Weights of a small encoder-decoder audio transcriber: waveform 16khz input, encoder activation relu.
Rows from block 2 of the text decoder, named by matrix and row number. Rows with one number belong to one attention dimension. Each number is 500 + 40 x the weight over its row's rms, rounded and kept within 0 to 999. All counts start at 0. Numbers have three digits each. After the name is the row's rms in percent of the matrix's.
# q: attention query (decoder.blocks.2.attn.q.weight, 128x128), inputs 0-127
# k: attention key (decoder.blocks.2.attn.k.weight, 128x128), inputs 0-127
q.8 106:438523537522451557460528558432531555414524496544504482547532490466501523459487498463536520534542496501526542516509466488530529531515588478552513499499551442443514563552406446482511501552397448555532521541521523488477542506510505468388550496482584528444523554469476446471495476487503537522462543436527521480529604477506514439488530537519456474499520478435522512467469462563520480502482
q.9 097:464531458505498544473493425519499528559413503518512507531421488407522509591549496538425507477443481464459539531550507442437532533483555456509454558481452469507501444509530552439511422456520484571513449423516455511504492405510500507467473477474504464444485528521484477510552562463464558459539502503581473484546493501547477526519446514539494489505526442520538469488465554558455451458511
q.10 098:514561405548550483544486491474480614511454486545491481496475437452452522500480550527514506403495511469566534518528489489508439513530471471532547472495539544448476518455489487522429443517474565582498460485538563542465548446468487561492486478475472554477498520498477536532464473538515485504519509471509532540513462502488562566481582512548582587550476461457571528517477535573455518469521
q.11 099:513504541580537429550506456530406505588506454525469455470529509424445533556474510521559456491530467520462552498441505475479539578482455583521457396456550490475481516495536439511491561480562457515419431467479483532473549552532538536493471457513511480470461554497473477473531474419502471500499438495462440532468541521477507500476473454552484539478508480475472440449453489508499503521548
q.12 090:500564466524482527437458500543533476540520463465542421520552436491505510484531556401524435537461515576501521573499543505518495467438493495506495499500422484472528509478547457524503477590527482487523506482477504535552484498474543451470494389541575534542526429527592439524514500527549474508515563489567428515520462508508538492577564502492471523511483524497439483535441553465531465511457
q.13 093:520503492488504536517549517545499472565446441502476532409536502531485569513453526497462575522528465512499493499514545484469488592578494492533517457484510498537502496553489466515493537531584512520530466505422512498527528445446493461539485514496559515396505405451496520527505533538503479468551533496496600519471439508436543465455463499490478419509497488525586509427443462467574580478512
q.14 101:550456509495448454569523504510550487456517514518429525529497511581480513449555514483444489461478458588554522475464452546505513434473426466559475635507500477499491556513488517478444488464543512476516571517517425437532474598431513459516520515492500494490538505457531515509488549495450497391504533495576481527505482447402506483510541460524451510490459565527463484477519493513519504493477
q.15 101:509515437468482518540516426461569484450525570547580447533510447521510545530501477489496519502579500504617565513481511493547447462519509520515560511497510485428439474514504482482512490424518524449492495532497519506557498487526574548568490485446517517541516465507504575537437572465538535472456578497445497566458552518472492541530489501498516481501567451550436498391519509519494496511441
q.16 091:452500517540516559542528467459464536556559547521491472528469533516460506476425588440473507450499506550484475402499508515486505508534516500469574467492531522434553500573499475476523523472532512524523544486484539415471526448492529531466502440459545506444487483583464517529514376451563517497442571424500448508462500572474473451506497510547540453462495482507505464491568507564463482550527
q.17 096:513517576516447476495540524442462447480510492494505504482566401514520526447546436485468488482485486496534489472502417452445400493471500506585510447578525499492517477478478524564558430510541459487476431504524491474483447489470563462547553522527499532520448477426529513471456469442525462444525468511508538460511482417506435538530527567508543517555462584421458506501501547501509509479453
q.18 095:484494515465472524548525501557554468572456475494563507493500447491510448449489507484499456526519485473547494474524403520520503394412508511515543509498516516507452526485473465513537542600479538494532474463481478543497501501593421493512514535541500477552451600504510456504430475508520531413523532551461538518520447519454514429495535514484463539505467429575449528525543569498489587495549
q.19 105:498530396525545510412521512462491500515486482497502521472573518590459442551565516497553575502492523484538526545524514532515519460513511483440455569505512478497543505474525459542483544492546391503432515531463507521497570441417518502497560536516543501507555530518434475501472471581464522532455486484450568536526545472460461525501502501546501565548522546511458471457521457519532596489442
q.20 093:513518494566482502538523499488479531485453475443482484508524435503535524462500481496405458577492412449450493420465459480509523525436496486529566490500502491466514561492578550604483505428506505438580498564498461492524470411566484492445472524474569457499549483526520514542503497542491572492521516536499523464569531466508521462556507510508436578556493462471523520477530420498536479551535
q.21 100:546544478526529498526472451449510448509460471510487526528505503504502495470497487539513513482464525429476516593497576475501495510478503539555474483515531594505542484397471545482586489467528477432544460444482508566564525456528562442525572487449439448540512519490532563506500518439518428536444506538514481491524494421506446504501437468531479514472479498537432536427463494555569504546421
q.22 094:493486486597551501531540551431514466471469486521518481527477514476480454501517485411526519469526516523525513488438589531550557522467553448506480492514485548544459574476531431556493431549569516520534493436545516499509508539492541512533550595497572409485508461451533567564515467557477491522490407566539495513498504573440463517483479542478495442508474450464525480539441504495521525505479
q.23 100:505415538418516494518481537481537478446518479504513508450504536591474436508560453453513497455460525436529534540465504469462504579500524468453465523490480447499492536567421435454577551513503432523473449562503494516489430486498507449574480459490483568440457471508538485531408494437544494571490522501503496511493508524555503517529484549558452518454457418494460541530533519539470458542494
q.24 095:441508557394470465501522532559474456560522523491458454538545447459482540466518528462535509440507497452453514497532523421448520511495532455545561499470531482541477411525524483530457506492527477576520476460508572501511494536495540482575553484490510512458447517478521464476489467460513442493494501523480505443600447460445489459527507466447544607552517547508438557446497477493457439445467
q.25 106:575557530524511566491401538467518570534528552543512525447501482469549484547472447485522513550426461515581456514566486523438509443543574459487472548523473540558509512502489528486462553512542550477485520484502513465481501495520499481492508570547500528508511507438520527513514478537494504562498550593400487550513522504496529462534460488495465544455440489454526482490417561488420541567436
q.26 099:440509514463485420542448470545487478577531471516500522545528520535409497455479521528444551545535508631538441465479560470435489443534544480562542515512474548425548480525502545430481529493510466445479532512489527517464504518502522518514473478432477435531480467441510469515479482525519560543509479456565436439485536547486440424462472524463421491513468489510510452511446553465519528508528
q.27 094:584448544472476548417455570499530522549449451485510521450461520451487481503453558514554541542547558491544489492485497490493521461526517442510453515438484514530530485514521579523529533482482492539407484508495520505502442480581442465409542455544437562544569461507545517488541479474476575504462534533494497482535493525468411538502496456541494586528562474429483477489489477497526496561545
q.28 104:440444494530518493498483447471435541543532518470538469427534480572546434583471506501472542453531497501470511443485428506550479472443502472480453486476534516524488454492497455498474497545530488501484605441564533539511501503439497522401496559524484501460585460481531550472517592435539542499442535549544525515464497453527441514490487523502455474486488480451455458574550443512485525563458
q.29 107:497531509493491474515459543524531519499499511403469541460480487509621517498484479473518543517506512466507461492476553424432551557551540431475491458530438481492609482533511473512472517500493513587557499501497510486525472603539544492502502483494540464542503546498550523527521541503443577534506459415455526429531516512497473510465535411577447494506480495510544425460455551515497426477529
q.30 100:513526537492485459524534418487496492441477465461446507483424526499479505459481479465495506534480551505568516499509418493556477567499510474553536524518466517599528488587573530488525495488547551516395564496578516546575461466462535481422475572523465522511483504495449449468456473495464448531489463476512498471476580488453449535488507523483480494507471531561505535608430528527517470462485
q.31 115:429493476511564519550605482473521564537523507545552493492536566445530490477436514575535497481509537429468551533514555458467502499464416559500478528502504489514525547519537466456440477515506538546453507562406475490527438544510486523506483448538527489433492499479533513546530476562510480494443576530511501416510536540509510520547513580530462453513497449460498447481478425500470525453418
q.32 102:405459450484524547526427466532474468533441438481439494457451525475550432549481483474468480489519463423490556543559550484571453511494489472492485548512503495504549503526458468450507501491436485480453431514509516474446512484547441547538536577487488488501539481448523494497528428455472476530505501532517489536453524407419534512574504516538435515538535483589468526485535417498510435539525
q.33 115:488433461434538467517531530463502531544551404468487554491479538550431466439479452534433497550483515472575502588459509418522523562504471512481495560518498494491536484482486501490524466536488462507550457526523428516487450485457511514499530507510534539461434503579439509496478484569465475524480512449484527478542410502564525509560429494526517463433591437539512457474438473449536526517502
q.34 104:475506520534529478541517426508512503502446425527548471477458502490420510532484460573527518483502461510497454486549532461505480499504542530448489505549480516523516550555430539529549485527483526521598550524515468580591557500423548443534476441527469453478508505482490538520534511514473574532470458541513491498522425454553474545523455555460547497521608503444500422545457467483573504519550
q.35 102:513489505531528497528425497534468550529529534489503473532540540460494449532476516490509411451441476487469523554512491499546556506465520538552521514539472480486536456492455471455493520503466592496473534511409499527501546449478467496558533587485445431515624532581538477492539499540546577529477363490516455421506498475490475526443503543479495521444528520493530533504508557486560515534505
q.36 105:534529476561548450434446479569527561503521545573414450501539491497480492455510511488452489473495504451487519550533548477476561542499538494522482552468512550460454476442515460464435499545482522496475443472508417479515499482405505476508517560538561529464532586445532452479477539503464517441458481547439430552477524546449499519483440517539605516527495491461498499525476558555472551509463
q.37 098:567471558456535487480576477484456502453525458451544527511395475509531448479548498517496498505551527547444531477540533482525497535520520474488475550499517462439519526477543464555479539518509423511512476495502489455509532533586575512516502418468470474489537437501511542474413533474448499481408445566488521454526453522443529500469439527466485565543483486482449545551474573514468413476442
q.38 103:473533540440468468573538589434563539571522466532606601508509495509468496492529529468479568482534467454472473542432519509451485405508465487507529556500473469472493455523541508538536512471447427480541467535484545431465509489540488492518445495576493537478559484483491505426451507508562549510476517498483494551526431492475489490510480505460511539431435521487491497453485473474465467580438
q.39 098:532568466476501466451457541423468502505512465425409485528519490420534492582551504472539502421545503496517531446455521529469462521440494546528433498515547542496596470507488541439455413541530524450521484492542468463537548484393462504513572474458511463516484412473478449461493558449518561523508474455535497548519495530485516480531536525468526521452471531521448542515466497468521522505460
q.40 111:517481430547490520490479454561489488494455478553455453485536445455457504472520491520460470541443523474555424497498493531562423551515500485469536512523420530476526492507542489521524518464500464560544496510512502552513544416491507441601555499483505541502561547426475507520522547520540509482554496516524541509481485511530446547602532471473543521476507558492598437419532434586543520483473
q.41 102:473550452551440526532484556550512519560520477538531540544556481469549457477498484376499425460472522505562489485495533504525455469490459504485510528465535478546540513566581489484532448541472471527591460489508581557504469487466477493495503553547522505524455472451537513544531515545549491514575516501530494544491486548590477486512609501456476460522530469492429419533449517465522439496475
q.42 104:555529516516416529515471449482520544458555489574504445459450511535506417474503543494437508509527501481480533496567535462488452526545508492516466487497506511514543574517572499501459526498520466537434457486486538527406516486463494486517496422530511510524458464533481421474469474505576504537499512465574546564537576502506502485436504528516482469455515406449490495488480495437545433387577
q.43 102:515507467525484506566459450434464488549526532527543543566422472517475514610516541552468499468462508515519474454564515492493524443512504439461488555499524433515498457536489473512459472510440517614554508503448523534427480527493444506518557545533497532529522506510519486510556564465576488442515529471379470480556542480548543544521567414471515457502495484448508519490494507522478529449528
q.44 100:546550451532588496500514537438526472554465507563548524533595509587487422523524472481490491523488490509455456480493433540581491478489484578466483473472472469504456555558527488501473488461546524466465458462432413536493493530510455531560542468456452528530530480461567517541514446490489549489536490526494552503502517420544540493467486458550547454500481530528500507487486538409499402482445
q.45 104:553539447523520532499444501508542508505469527489434489511472476557461550518492511477469521474495498539499503496513532563529534500491442530443542484472499470493507583484449517459465568509455467552580525461498443438518505486577504465534441523453603458436560510556504567565542482523469550451547512481544528404451496436534469436513536461525540519522498470556476498498501438525594434461526
q.46 102:449499496542513600453540475543533501537455594504472532503497553518482451512551511500522445419497526475489479490510475515551530543524534481520484503461468486447445476457498556422445538485458543497479504508550516473519536541518430488550447529452527525439478497430548469501457457462550494427480562473485459547472486471454501539535477533531405518504497477417417504536489556483597474556544
q.47 109:500413472517454517541575554473531505434537519482489525548490524531468497485458416547523496465489488524426521506579506495577492550532442496539501541501512515508484477507540528504424510505524459568485509562473533520546435464516488561531492508548440511487506539568450532500457535437507472539504408506591496488437459517463554519516509515626497433498498514515488494483457433565515473484572
q.48 112:496510463488508455518466478446571549493532461522538565486504423526529548547480466496434489542540536491515555550552526491533513495553451442476475475542526558517508456529397456477506411512487529570547437541440519447538543495509508466466411461593491486461502477460460552499544445538486478515519546493514496518521478451571509446535517513495484458505467493507497518475524564413575426528543
q.49 091:438475513478563527445548497523497463497532536513501569455506544592456471517538446501528532516439474478458426506531471600467535490483467541549504525518465472543506540437466531444540523437519468494488457539478424514522579483479515486487497513509471530475489461463495512436545454413489514518551525553525505501514467578499517429493438565466578460542502548523487534449504430590482444454503
q.50 104:468551449485447483420562525509576514471527532459475512536512488514448513504542441425562508540470477480503480470470483518532499466382469506599540525522511477498473565478493527510463463507444464452478552516533553550535478479467522507538493454500519512446511388535486508544469482521445511447449482555441524514548507525592525482526455549502417511464502480549487466460518562567467428505478
q.51 096:518539508540517516501498572510429416457536498496507480525531527491512551528527487467444482429477533474479513574478423507474520521528516511533561518513546514562548479476513534522444513536535583488570508480570486495499465467560466547449457511454423476589467412537464500537567521485478442469404494537537543512556495557470489432528471525559457465525524453444582517497496510468505538514461
q.52 102:447518490475529466498564520492508495522522558438501482474519535414471509396503488516471502548513531470519433440482493468474416430488538440484441463517482482483419466433531568473440499556476490505500423529455512467538538428484437482429503490541509546498489482464407495484543503535466498508468507481444525478463506518542573505450563534557541528513583493502565513498516442419516516472463
q.53 093:478551456496539527432545556498549526479512518481422500479433516471504477547513523490570514455528550437443459574469496508542497531438491504557535474558528500533482512501579444399517545488514566453505447489555482446516449542493528517490438519502541557515450488543491540553557508550552513492475594494557466521512546482479481517474490442438526480531389463531559480496555493514467511480452
q.54 104:560531470582558473509506492445507568503509476497435474495537526560586550552536468513522510586469506480549471441487481522475478505445551456450513529445587420548485453489505438428477510420516478477437511544472566487440442539442543498505458535535466552513507514534436552440539506496471450538519527473534545480486502509524488507423492508523493510452542496498465495524548432528483421521468
q.55 092:428518513521458542532496580443564529514510484462493513460552537544536429510577467584469512476529476480551471513449536527477431534414475492501529452502460528453523538488546554504480514513461516489478453445523562438487446550504528487484490502480515510541481462565418506417525488526505504517450509523484437491547458454523432483559437489484553416526449495503530450488564537569469515578510
q.56 105:522575447588475502527525456492494497511537529552537473514505444483538491445522506526522547494522496487477498446442501554533558510451505481504543545459480438512500618446450459480538502519496465533525541487444424532481518526529466435486500466480421502490439555535459514492510590451464464459485527469520487582513476511444514479487562443489420519423484537469538544500458513490405536436449
q.57 105:516625421507545532467516575447501452548506579472477478441539432518508535456533520521539521477460468486525521522509500491494445437429466478460470470484545499513450443497498562495537530452411553546551528506515574503519481434470552443529516468489453535512501505523514552482515452432522614532508502437477446496490501510509485468472499561511549578547522470453529545468473540488506471487529
q.58 107:520501548441494508503497490449467559574525537518479530473476497480533562478452494459529487576430479494442508521475499516427561580488502526513478515508448467512417532425538543475507493446444500444491544512489554498519483550471540433523506454560546425495553534509560478488525478449535504514518510505517502495543471605518516527509572456561525455396433514454565533489536520521518563452457
q.59 114:541519459523418480444576442490455490582527544520499535509438478525499506429506488521542457425416488504569473479440591546500494524494562446505439531495557545501536483511465539515472495531526530490501530445514465561421492464542463533480438491565531510449577510503508505495552461547502513487505451495474510524507503511550504435449518463483510418457505602447428531517507497519551476485542
k.8 101:544442528566455463470542517525475478496468507522492494515556485546547570513441533552461458455520511461474422452570479542436403539475516499549519566531529536552562483544489508514527457532517511541454499457458494510513481461476469437556546557535592433479495502476469545561540541469430566530522508459492488545487475535495494431517589453512526500487492510470491441537502503523406492474551
k.9 098:406499454503462562482482510554451500527506478435479498560642440511444488476535501455539550508499452504508510481406522494506488588457504559449516464522518496489538522476579568472517592503487448420520533496450470496521499449498498547428528510446428538480587495577470506523492475444491470531503457482512464496484500503508550499498458523472529425501464538469504496560520514544486462509487
k.10 100:497503490483532572491526543554500490494495510533450516532504468538469522534526580564456524528489429449616475475558535519501556516444581541506502595535425514494512434472495588474488518520485517531570541475486577447500437492506482480440495513563512503502451491489458423418472491548466538466465544598484525495498527487441497487451462547507463520487432528490495494515506536568454513518480
k.11 096:542480508465565524464594547501506538523588547510567463417485436459516494464535499567526504465511462515486497492442562485490525603512480493511446590449479462528481489461473506483521514497461437513476493463500537504495427568497535472507484505410464536515492424566546527472464491501457567464562465437470446538529546449441494456464517518405489536546490495508435508512534508508492536480489
k.12 093:542528507515489563565504412535516458512482510442473572526522483427500498589527469462488518400493527514444453543481502527549511517445438473527454501454500515451512512470530393545505451487439532500476509489486523480458524432574497454466502517470500454428484551534520543426492546532454533481482494446584435492415516441516454469453518516454498538533562558510491518468501502521501542538528
k.13 097:484513418401493479516571503578427573460445498481457497502480519472515542521476493442431509572475494505428478563487512558438536542503542477482486509433504512542571551514459522476407534483547474565486502465491473498443538553483473481552449557516467444518507523489466559432541544497502438492449490515504486437464445454461491453549500442490545475516526493514483559508503558517494541552463
k.14 102:549481494518387478462574502584513488492568536525490522532481496462542568565544465459489486556515447501445525568558543506515532439478505503528462412574512474492499487533451463531534439557481462511528492493484441485463452511480428477530592431457476545499510516544452435531489509522573500511459471513506513543450430509460438519454513496486550538483480462554486537570456505544500493526474
k.15 094:493534510521532478538418438407509548561455556451542545498502478527512502539538527430499533498488453444560463479517470473520497520538453561469494495525505576561471514544488503496502537513542467469501529582476521498490505484474489455543583573488590543517500500510538553486438512422482481486450534468553500560465536528465483539451547444493513494466404561504478594519551472490544518540560
k.16 087:505419444466509526518500472548517559470480473437494463462441576436512485497525517520505445511507464459533489484512492513476537524552498570515463494479537514527481491524507529463543439550520504483537466544502458521448598489516466446482441542443516588500463471497545556575544487471496471471511457419500578520464523565514508475438514547504449432487416459519469498485402459538573462558476
k.17 094:483437468612485525540532531453495489499567534512487528479489514393474558526615503445509535397461470492529488466532517437535503441531490533508496456488504464480473468492493425546524482521499530565542464482513478473530477445529456488545495418472492508486431463429487485480504562521511465480487439511572510464479473544511418530441528515451522430458501510474522528537586477507452476457488
k.18 090:419494556479434538524511515494496425515508512444436587422472557549469544472502590549502527512494437472484568536478441475513526466607538500573472494520516527540497531477470450545521473538483521478543506558492526458465537510519538557444490553558504463421408531538553514526480463457487419483536547522452511422523507523539512457483477503508484490522523498491425529522523543480479521519470
k.19 093:487465449450451490449481533502464533460478501561520536463508475482478422530513449469530506582590517512532493461461542523528493545539572500508556443500470553503590500464523521464573543487521540587533511517488459528545569472507521448496423429434504425461415527471517452455470522472492525465550516547533456528523450528543519443504565527565507458506480509523523553436529493485461491516451
k.20 096:561474462507479557478482532462474443504472466496481511495542411532534496515550485542507512533515490549489499438501475469495515494505481475514493526448471507526513520462515529468464523458434527524511542495404402571523495509558485535516519535505488530508480436487516502604427545497495566548489483545477519530530542476550575558463485530514436595542427537431522517550517512506512608554404
k.21 107:489432479537483537520538557476554472577550565508540457504568524502542496548479529525517522447480500464505548511473610480479422514480546425492531596541504473463535500524455458515418454535503450430509482500550487479545564495531478475499527527479533603492465505575479513515561469542485457557381522500543537513463464492483504530467507493502513466499466530462559483479485450482546545544520
k.22 090:505497500473490420563468497461488564512471404522523509439471480536483571519489523535447503466496540486575476502468554473574459483443546511500483487508514493435512455526478523541447526538487482429421499532485530541548468484523487541528533421469372470476460496603531477528480457507434547485497546461461551532563507445484528516514486483518490436465500552518521510454461511472502564581457
k.23 102:465538486473473530513496494497466513549512451540481486474498523512490417546475546470482496461511558477505535541511442496415438460425495543499525395451463457558416546547509541499474481492533502516520516437445520585523498486486439517557541493510504458441547496462508443511458549491413526459506485503575475544505490467534512505564627602495493450486515467495483478437439531486488471518481
k.24 094:489462481501510478484517474451488515505421524437465522456506501555482481487501469455536543502559530514421466457567475481413477504517485477487467537588514468563545561484550532479505433562449527521555443439454419511535504451470562456393475451505499525516488555496502504472527503581540506461596552502496500565500547539525515493460526509455561469511498472543567442486539488508573508508529
k.25 107:495492537490481515502503517510495497474486399478474423484540518471516482501547568471421536486528515550492464506552443459545501449468558524493576515461614526491484490466467499512436543441514545421512526505477543552467514545549517512532471447405557596554531495583493439510512502529496538494528497437424510448594500530490503486566443519492476469539507515554521470484502547507459478526468
k.26 100:455518476473447451448466498496543492430483573495506413441564524457554451475458576474487453492499559494433469460477458488426503542498493488503491488456500503505527461493493480539575479489451430505512550493517491502505568508544591537470563490412518549540445496538453572522499558510550552584486464514458478564507547479538512473467501542459554471468474559456490457503431541510549481515508
k.27 097:485506483519480527534514449459430535587475448441537555495526480462524568494429540503524453498526453568514530504457495542481442489461500491527544503500564477515472466546563467469451575504532506502515522540592481500578487481454529504472529501445430591560486483462511492544502594503457459488500508485445483509493509546458456530432529428418437465535415475473531479485547511521533453491534
k.28 097:547480490523543460436509506516569479442506464475541502563539537557492538568556559438525480465501519503455462519499520554480429491546559463518500439427540487555509506519476478478420508531442554470517462568550550540586548471566489559436478484535537520513497432486563506508477421450489531494494531494430519531459468481515549490463503482557498497479512403513529580459491537517541484505548
k.29 097:513541544467505513451488451475465491469528504527564538505579524511483519516455535448443485407502465485574435463539540566478502497454415498528501508565512461519495431528532462539510458534460496458569510482473481502491524501426507526464413429506478502511490496486473514460528535521498424416466513521469534455585502508484504532552515494448507503608551419465461551463501439448436538520525
k.30 098:530522457510538533497505498463484465500513506491500494501455499498560522461557507462509470388535548557467598430564519488558540482572553537498482539464505493494522505471561485506487531521453417473548577488523524429514470432442540471508490504475459468509484539480522560446560539487428562522452519471433598507546441504532519516449583501464449448499511472518552536504448508516496501472569
k.31 102:503445501511458459522500445511535534417580551457482475503511456566562521481487478498479501523490561483569582483551461508459544576570490407542469471454442519525488465445466504496484467489498508570482525541517472519504533525535421465493556522515471432500511533512512509471512453484486519444476505438481520471500596484444543561585486512504494505541526502401515483448465547607497521477493
k.32 095:561481541575478503469555524447479542492492547538561546502437434479522533529533512523438595487503492528510494522552590549492535531491462450488471526514472507528514457473472487488499524465480598526460540529562465465510458473515472547495530529510535494462464447446455488479520479530442481480502522456490532412529501525468435505500474590434519481464495515447426426480546616483531438484551
k.33 100:456530424567516459496452554549460419522450446480498487532462428558499469535473501444484539439480574520489486502464483559526426488510518556476561545479488430496453528489571514501509436465494559513505559477539485543501509511498440487474441501429498465522456533456456503498449506525438422553494506431569499460507476543452545519552427541459487542516521549471532460496499500549473547524564
k.34 104:465494541556486533526438561517495480528508522485526431513517469514456460474550492576514519499446460502449434394447569478533483497558487464460475502495523451528539509562500485550487477403514539455415492517449526510449492522521479485464512525442424456525489512506490509506486464542534494445540571513498587521531445528485529528443490498506467480473500513444562439559581432543413459466507
k.35 096:530491538442546527471489518540560479509571508566555505580395540540505513501522476433543498480535578522561476467501479527473538536474522454491470470489487553438435545503547521552497542458564515544486561495499483547458476495492499525434455489485527491490424505506517584486499550487432476493501504374462408505479518530491535482472488523526490476453512597548472495503539539467504418475502
k.36 100:475503508556462562504453417484461539577468494542496452462547473542486464502503465517477543475531427482536550526518471472440544521479462485494505521491452527620510413494469509521467535503449516480475508451463503539472486501515510557486484600532509541457539522521445452507413479559527484527528407570550469513529502448465530472538463565471501473501489432430482501483478541450414526536546
k.37 099:527499499467523444492572497425483496506542501556531470486427449526542473603518500550520586545513462453516510475551503471540443521545443404418539544496572536414488519566407551522540517543500487463501457523450496507515496517497450564500523553517525530493424433422517505469499493509537504488514478465562532445509403478533501464475504469483505478467468493468474466526491488553514505508552
k.38 106:512519561487535472495514491470429445513473438488548461541512528420516485463557441467527439490511547516515542594517505502434503439528526524433508478475487497560524522494455482499471465511425517472529559549570419547424507576472516515457544569477461504482526548455455535552484453446490429548462538533467491530488493518519549535504468532448529538451483459501464503534513606504506512567446
k.39 098:426451474444548487452501506423539541437500457496497470507485512420470559553503483482407478491549513585538541552556465493496488520574527428503541515497456530475524517493564507505490511527468510512558470557515512435578531570500512598483484453483503476511551569538543498465470498430508524478464477462427541533564466527497496504460463465423456509490496451423531490519505561456521483474531
k.40 109:468484478480573452551506539424534520513506551567454490539544482419535455487568517493523439509464511438507513581483450467435527534515486520506541534523405522538561493455534539501499527453485579519511460495563568541546545502565427540488455499512553517525537501485536495463508460535487456503469511507458444432574462491455533500502536458510474511573497631537499477486492529453493476483482
k.41 111:579504483549527478434536502453472526522476497463475483474561516561472462551461612575493515477497538520538543521521529517467569499488433542523486492453489445435510446465532495544582482543436430506547544472481541456435537503493472582521547427520535476491511499479472474500524506496531444497530554539495532502490514564482474472463432432526490515573479516491497445398522550424473470495495
k.42 099:424445451524475421504496462540497499454561490422498443388550552562510549492525502541514502500481521532479516455458534474503530432499499522548533472457565499491463549450526508446535447530522481466515511581478482500516533555495530524475442521469541538490485496497558456418536566508541513392473490521508529550523485484450479424541518501541562428527510520483455431483430476546448504506503
k.43 106:485460502414536491462524506452543539484442520455513523553431505501470543471488499513518514538580493487485540475502530521490472484473551589514498439532521486438516493524521443522531479436486429522572605381493509501505538497566570441465522539555456505543487523527574525511463517521512480429464494518563519494467453519401507526446528472482566530448492560571460471472505507526491476467488
k.44 104:541477475538498420437506477481568473444430507520472460560456485484503516529415466529546462434522524526533526535471465434488442472427506535508513528472538524499467526518538518497520524451528480596496479548469537455549516510476457463549576531487530529486545489521584543452426429452483468535493532477556514546535571537555471533504493436579455555536443524460482531501492444526532470491550
k.45 100:521492509454404492565524482490512491524560432521589538545513508440454503531463498535469451485500450551488539515472458474501466474531589498536446599572548496486441490474472435528563446463487422533514519502525551538463551525474443521518540454497529508544547556518529431519525544458554442571531402501502504539505556425458452522470460505480476508517509502480509494510485511501450484556474
k.46 106:530491452435505467517503476445477497529464455506484549516487537557574490505522461453535439460422448500476462564524529487521460481480491581455507538514492565477418447467465496476516535516494498515530516534514478429540513535498571390527566503523577430504498536537496435498454530541578495475597460441430521545499466469492493459489493520526444445486538490520464508484554458549489550540440
k.47 109:529509485481458504464453449548537401441479465440475478511504545491462538446518557506554529476505529419473553478474485491482528515489547424546476490576495515446443537554465536472440455503455504475547502499451518524521463455444574451479495496421499540457505484469530555477586505513498529541483516530417449518497454495460516460461533501477605483478504556469546479600436518521521463542496
k.48 096:516597518534430540448527577557495458499462534542412558600460466506550438531483482603473493491443499508510429466521494461466501494464518481485499505435484455543486496509520505537463470532527463542439516490471471502492408493552472510530523495524413502501513513560500476479509517491536550520530472423511460420537500411441467552469508561477482482565528489524572484528507466466538500531478
k.49 094:495471509570548471530498515529519506530522462439409461447477507547475464443564524551433454545499547426482510458493490521454478491549510519534416511446497514470466483490435515442531506505524540490523541452466538488423454477475519444463550522483516499514507501480443554536423487501545487479566538472453521535512590494406443530488495561521444480508425472425582509460552488539481528474469
k.50 103:460526480510484502468524528516514514556495560486524473468408461502446495457486450497473441500537506474416498449487469455501544493483404519571482532450542529495541515515478513557357479478492524474539440433576422440562416479520467562468547514468511500504516558512448510490481410475533531451532539473471525572488503466461552473477510521522510509499522534454497441476504443477536532549507
k.51 088:494483465553543499526572489427527485531607539535474402509500557565512522473442456463577515443464483516522433455519499461516520474514494438517488462520508512501462446544510477533534529471539569462601486534478472471480527547536503524432515504448516461448454463534529486488527435497520523485446562517573510528425487500459458562479535576501521402530500522470462497479482447483522498473445
k.52 095:538493456512523589535544465445438460464518511478471487543538472513495502567538522588523439502512486520511558439479495405561458470510456482576485489556552466430500480463526558454509497533447524446537499533471466513485471563487497508448447437504533477554471461455492574525439496425491503519427482485546534538519588463494530474462452516449420498545457524459529447502487502495504512572483
k.53 102:493517515521542569571469494577503441520435512488473565517437560434454589456491523468535466503466507512479476525473506567456464477476536463497539469518580571473467548463465523522501461440463533522501478514535485481579466562470596493471535461497527555535439468476555567511579499512537464579537515510498465538484460517469514436536466443533493537493495527502440568495553529537474539520525
k.54 099:515499438540511517507494547554530538507535474512521483498496465531454447462503485491533528467567535440540516613470553511519465496507511533501518500477562482546500568522421543435450478490506503503467506531441383524558478487505537567545545516456504455481497476472506468490485454499534480479488389490457447487426501490468520501474424553497526451433540489466539454538533509407451460584449
k.55 092:523514484512527518523500485478550485539464486502498460540527511496621435497519382483497440529534540484599472464521526560542433537476416476508427529494487463443514488447468568457583501580507516458490495489483477521546499512484508560488491451504504516485443522496554522550546481478484535460467538529516487557429592482485480560524533497512488440562491522542455495537529473519528395472501
k.56 112:437579523525540577492546490544514468521503585495516552513434530472472533489477497530488484510571527498605501554471500480475587473509436424454526519519539500462544482481438523502517448488544481507511498549498551536517453471490572504495494475586482495546511479424475427514490525521511474453494487463462459441570528506449615485505447567462527509516444499467579525463534495508523444459516
k.57 099:506478562530462447473484567506532479468546542556465532510564506545522486502490454515478525460530484523540475566569590520545479546469496516455509517547506454432513523482475533469420548431592505481492531429451472537580521521439514550557432438467549517482522507467500524464442456536520454439477468453497541508452494423507537444446517565503587459503451483505503511486491446517524493523549
k.58 111:470562494451476574545517511489492516478525516515531529512465444483522544522600545580480487514485499517530460480535545522423525544500569552519549476504468473487543483484488480430516522406509429511488462521529485491461403489449438500531532487567574490516437487501501494492533551531480473515444455501458522457452583517531511452540559504490488499481538591422508529486503494591485466438426
k.59 112:541472428480446457444500452502523517487548580498474558445457463510542483433536466551513494471530510519507483549529524469482489537464493545525533461491482441425510532540414517587524490510521572549481479434487536428505534507569500520501485554504507447450540522418511512442506562526504535559535464543504470479558521434486584529504506480511447492493521537519513491426586545560491469521422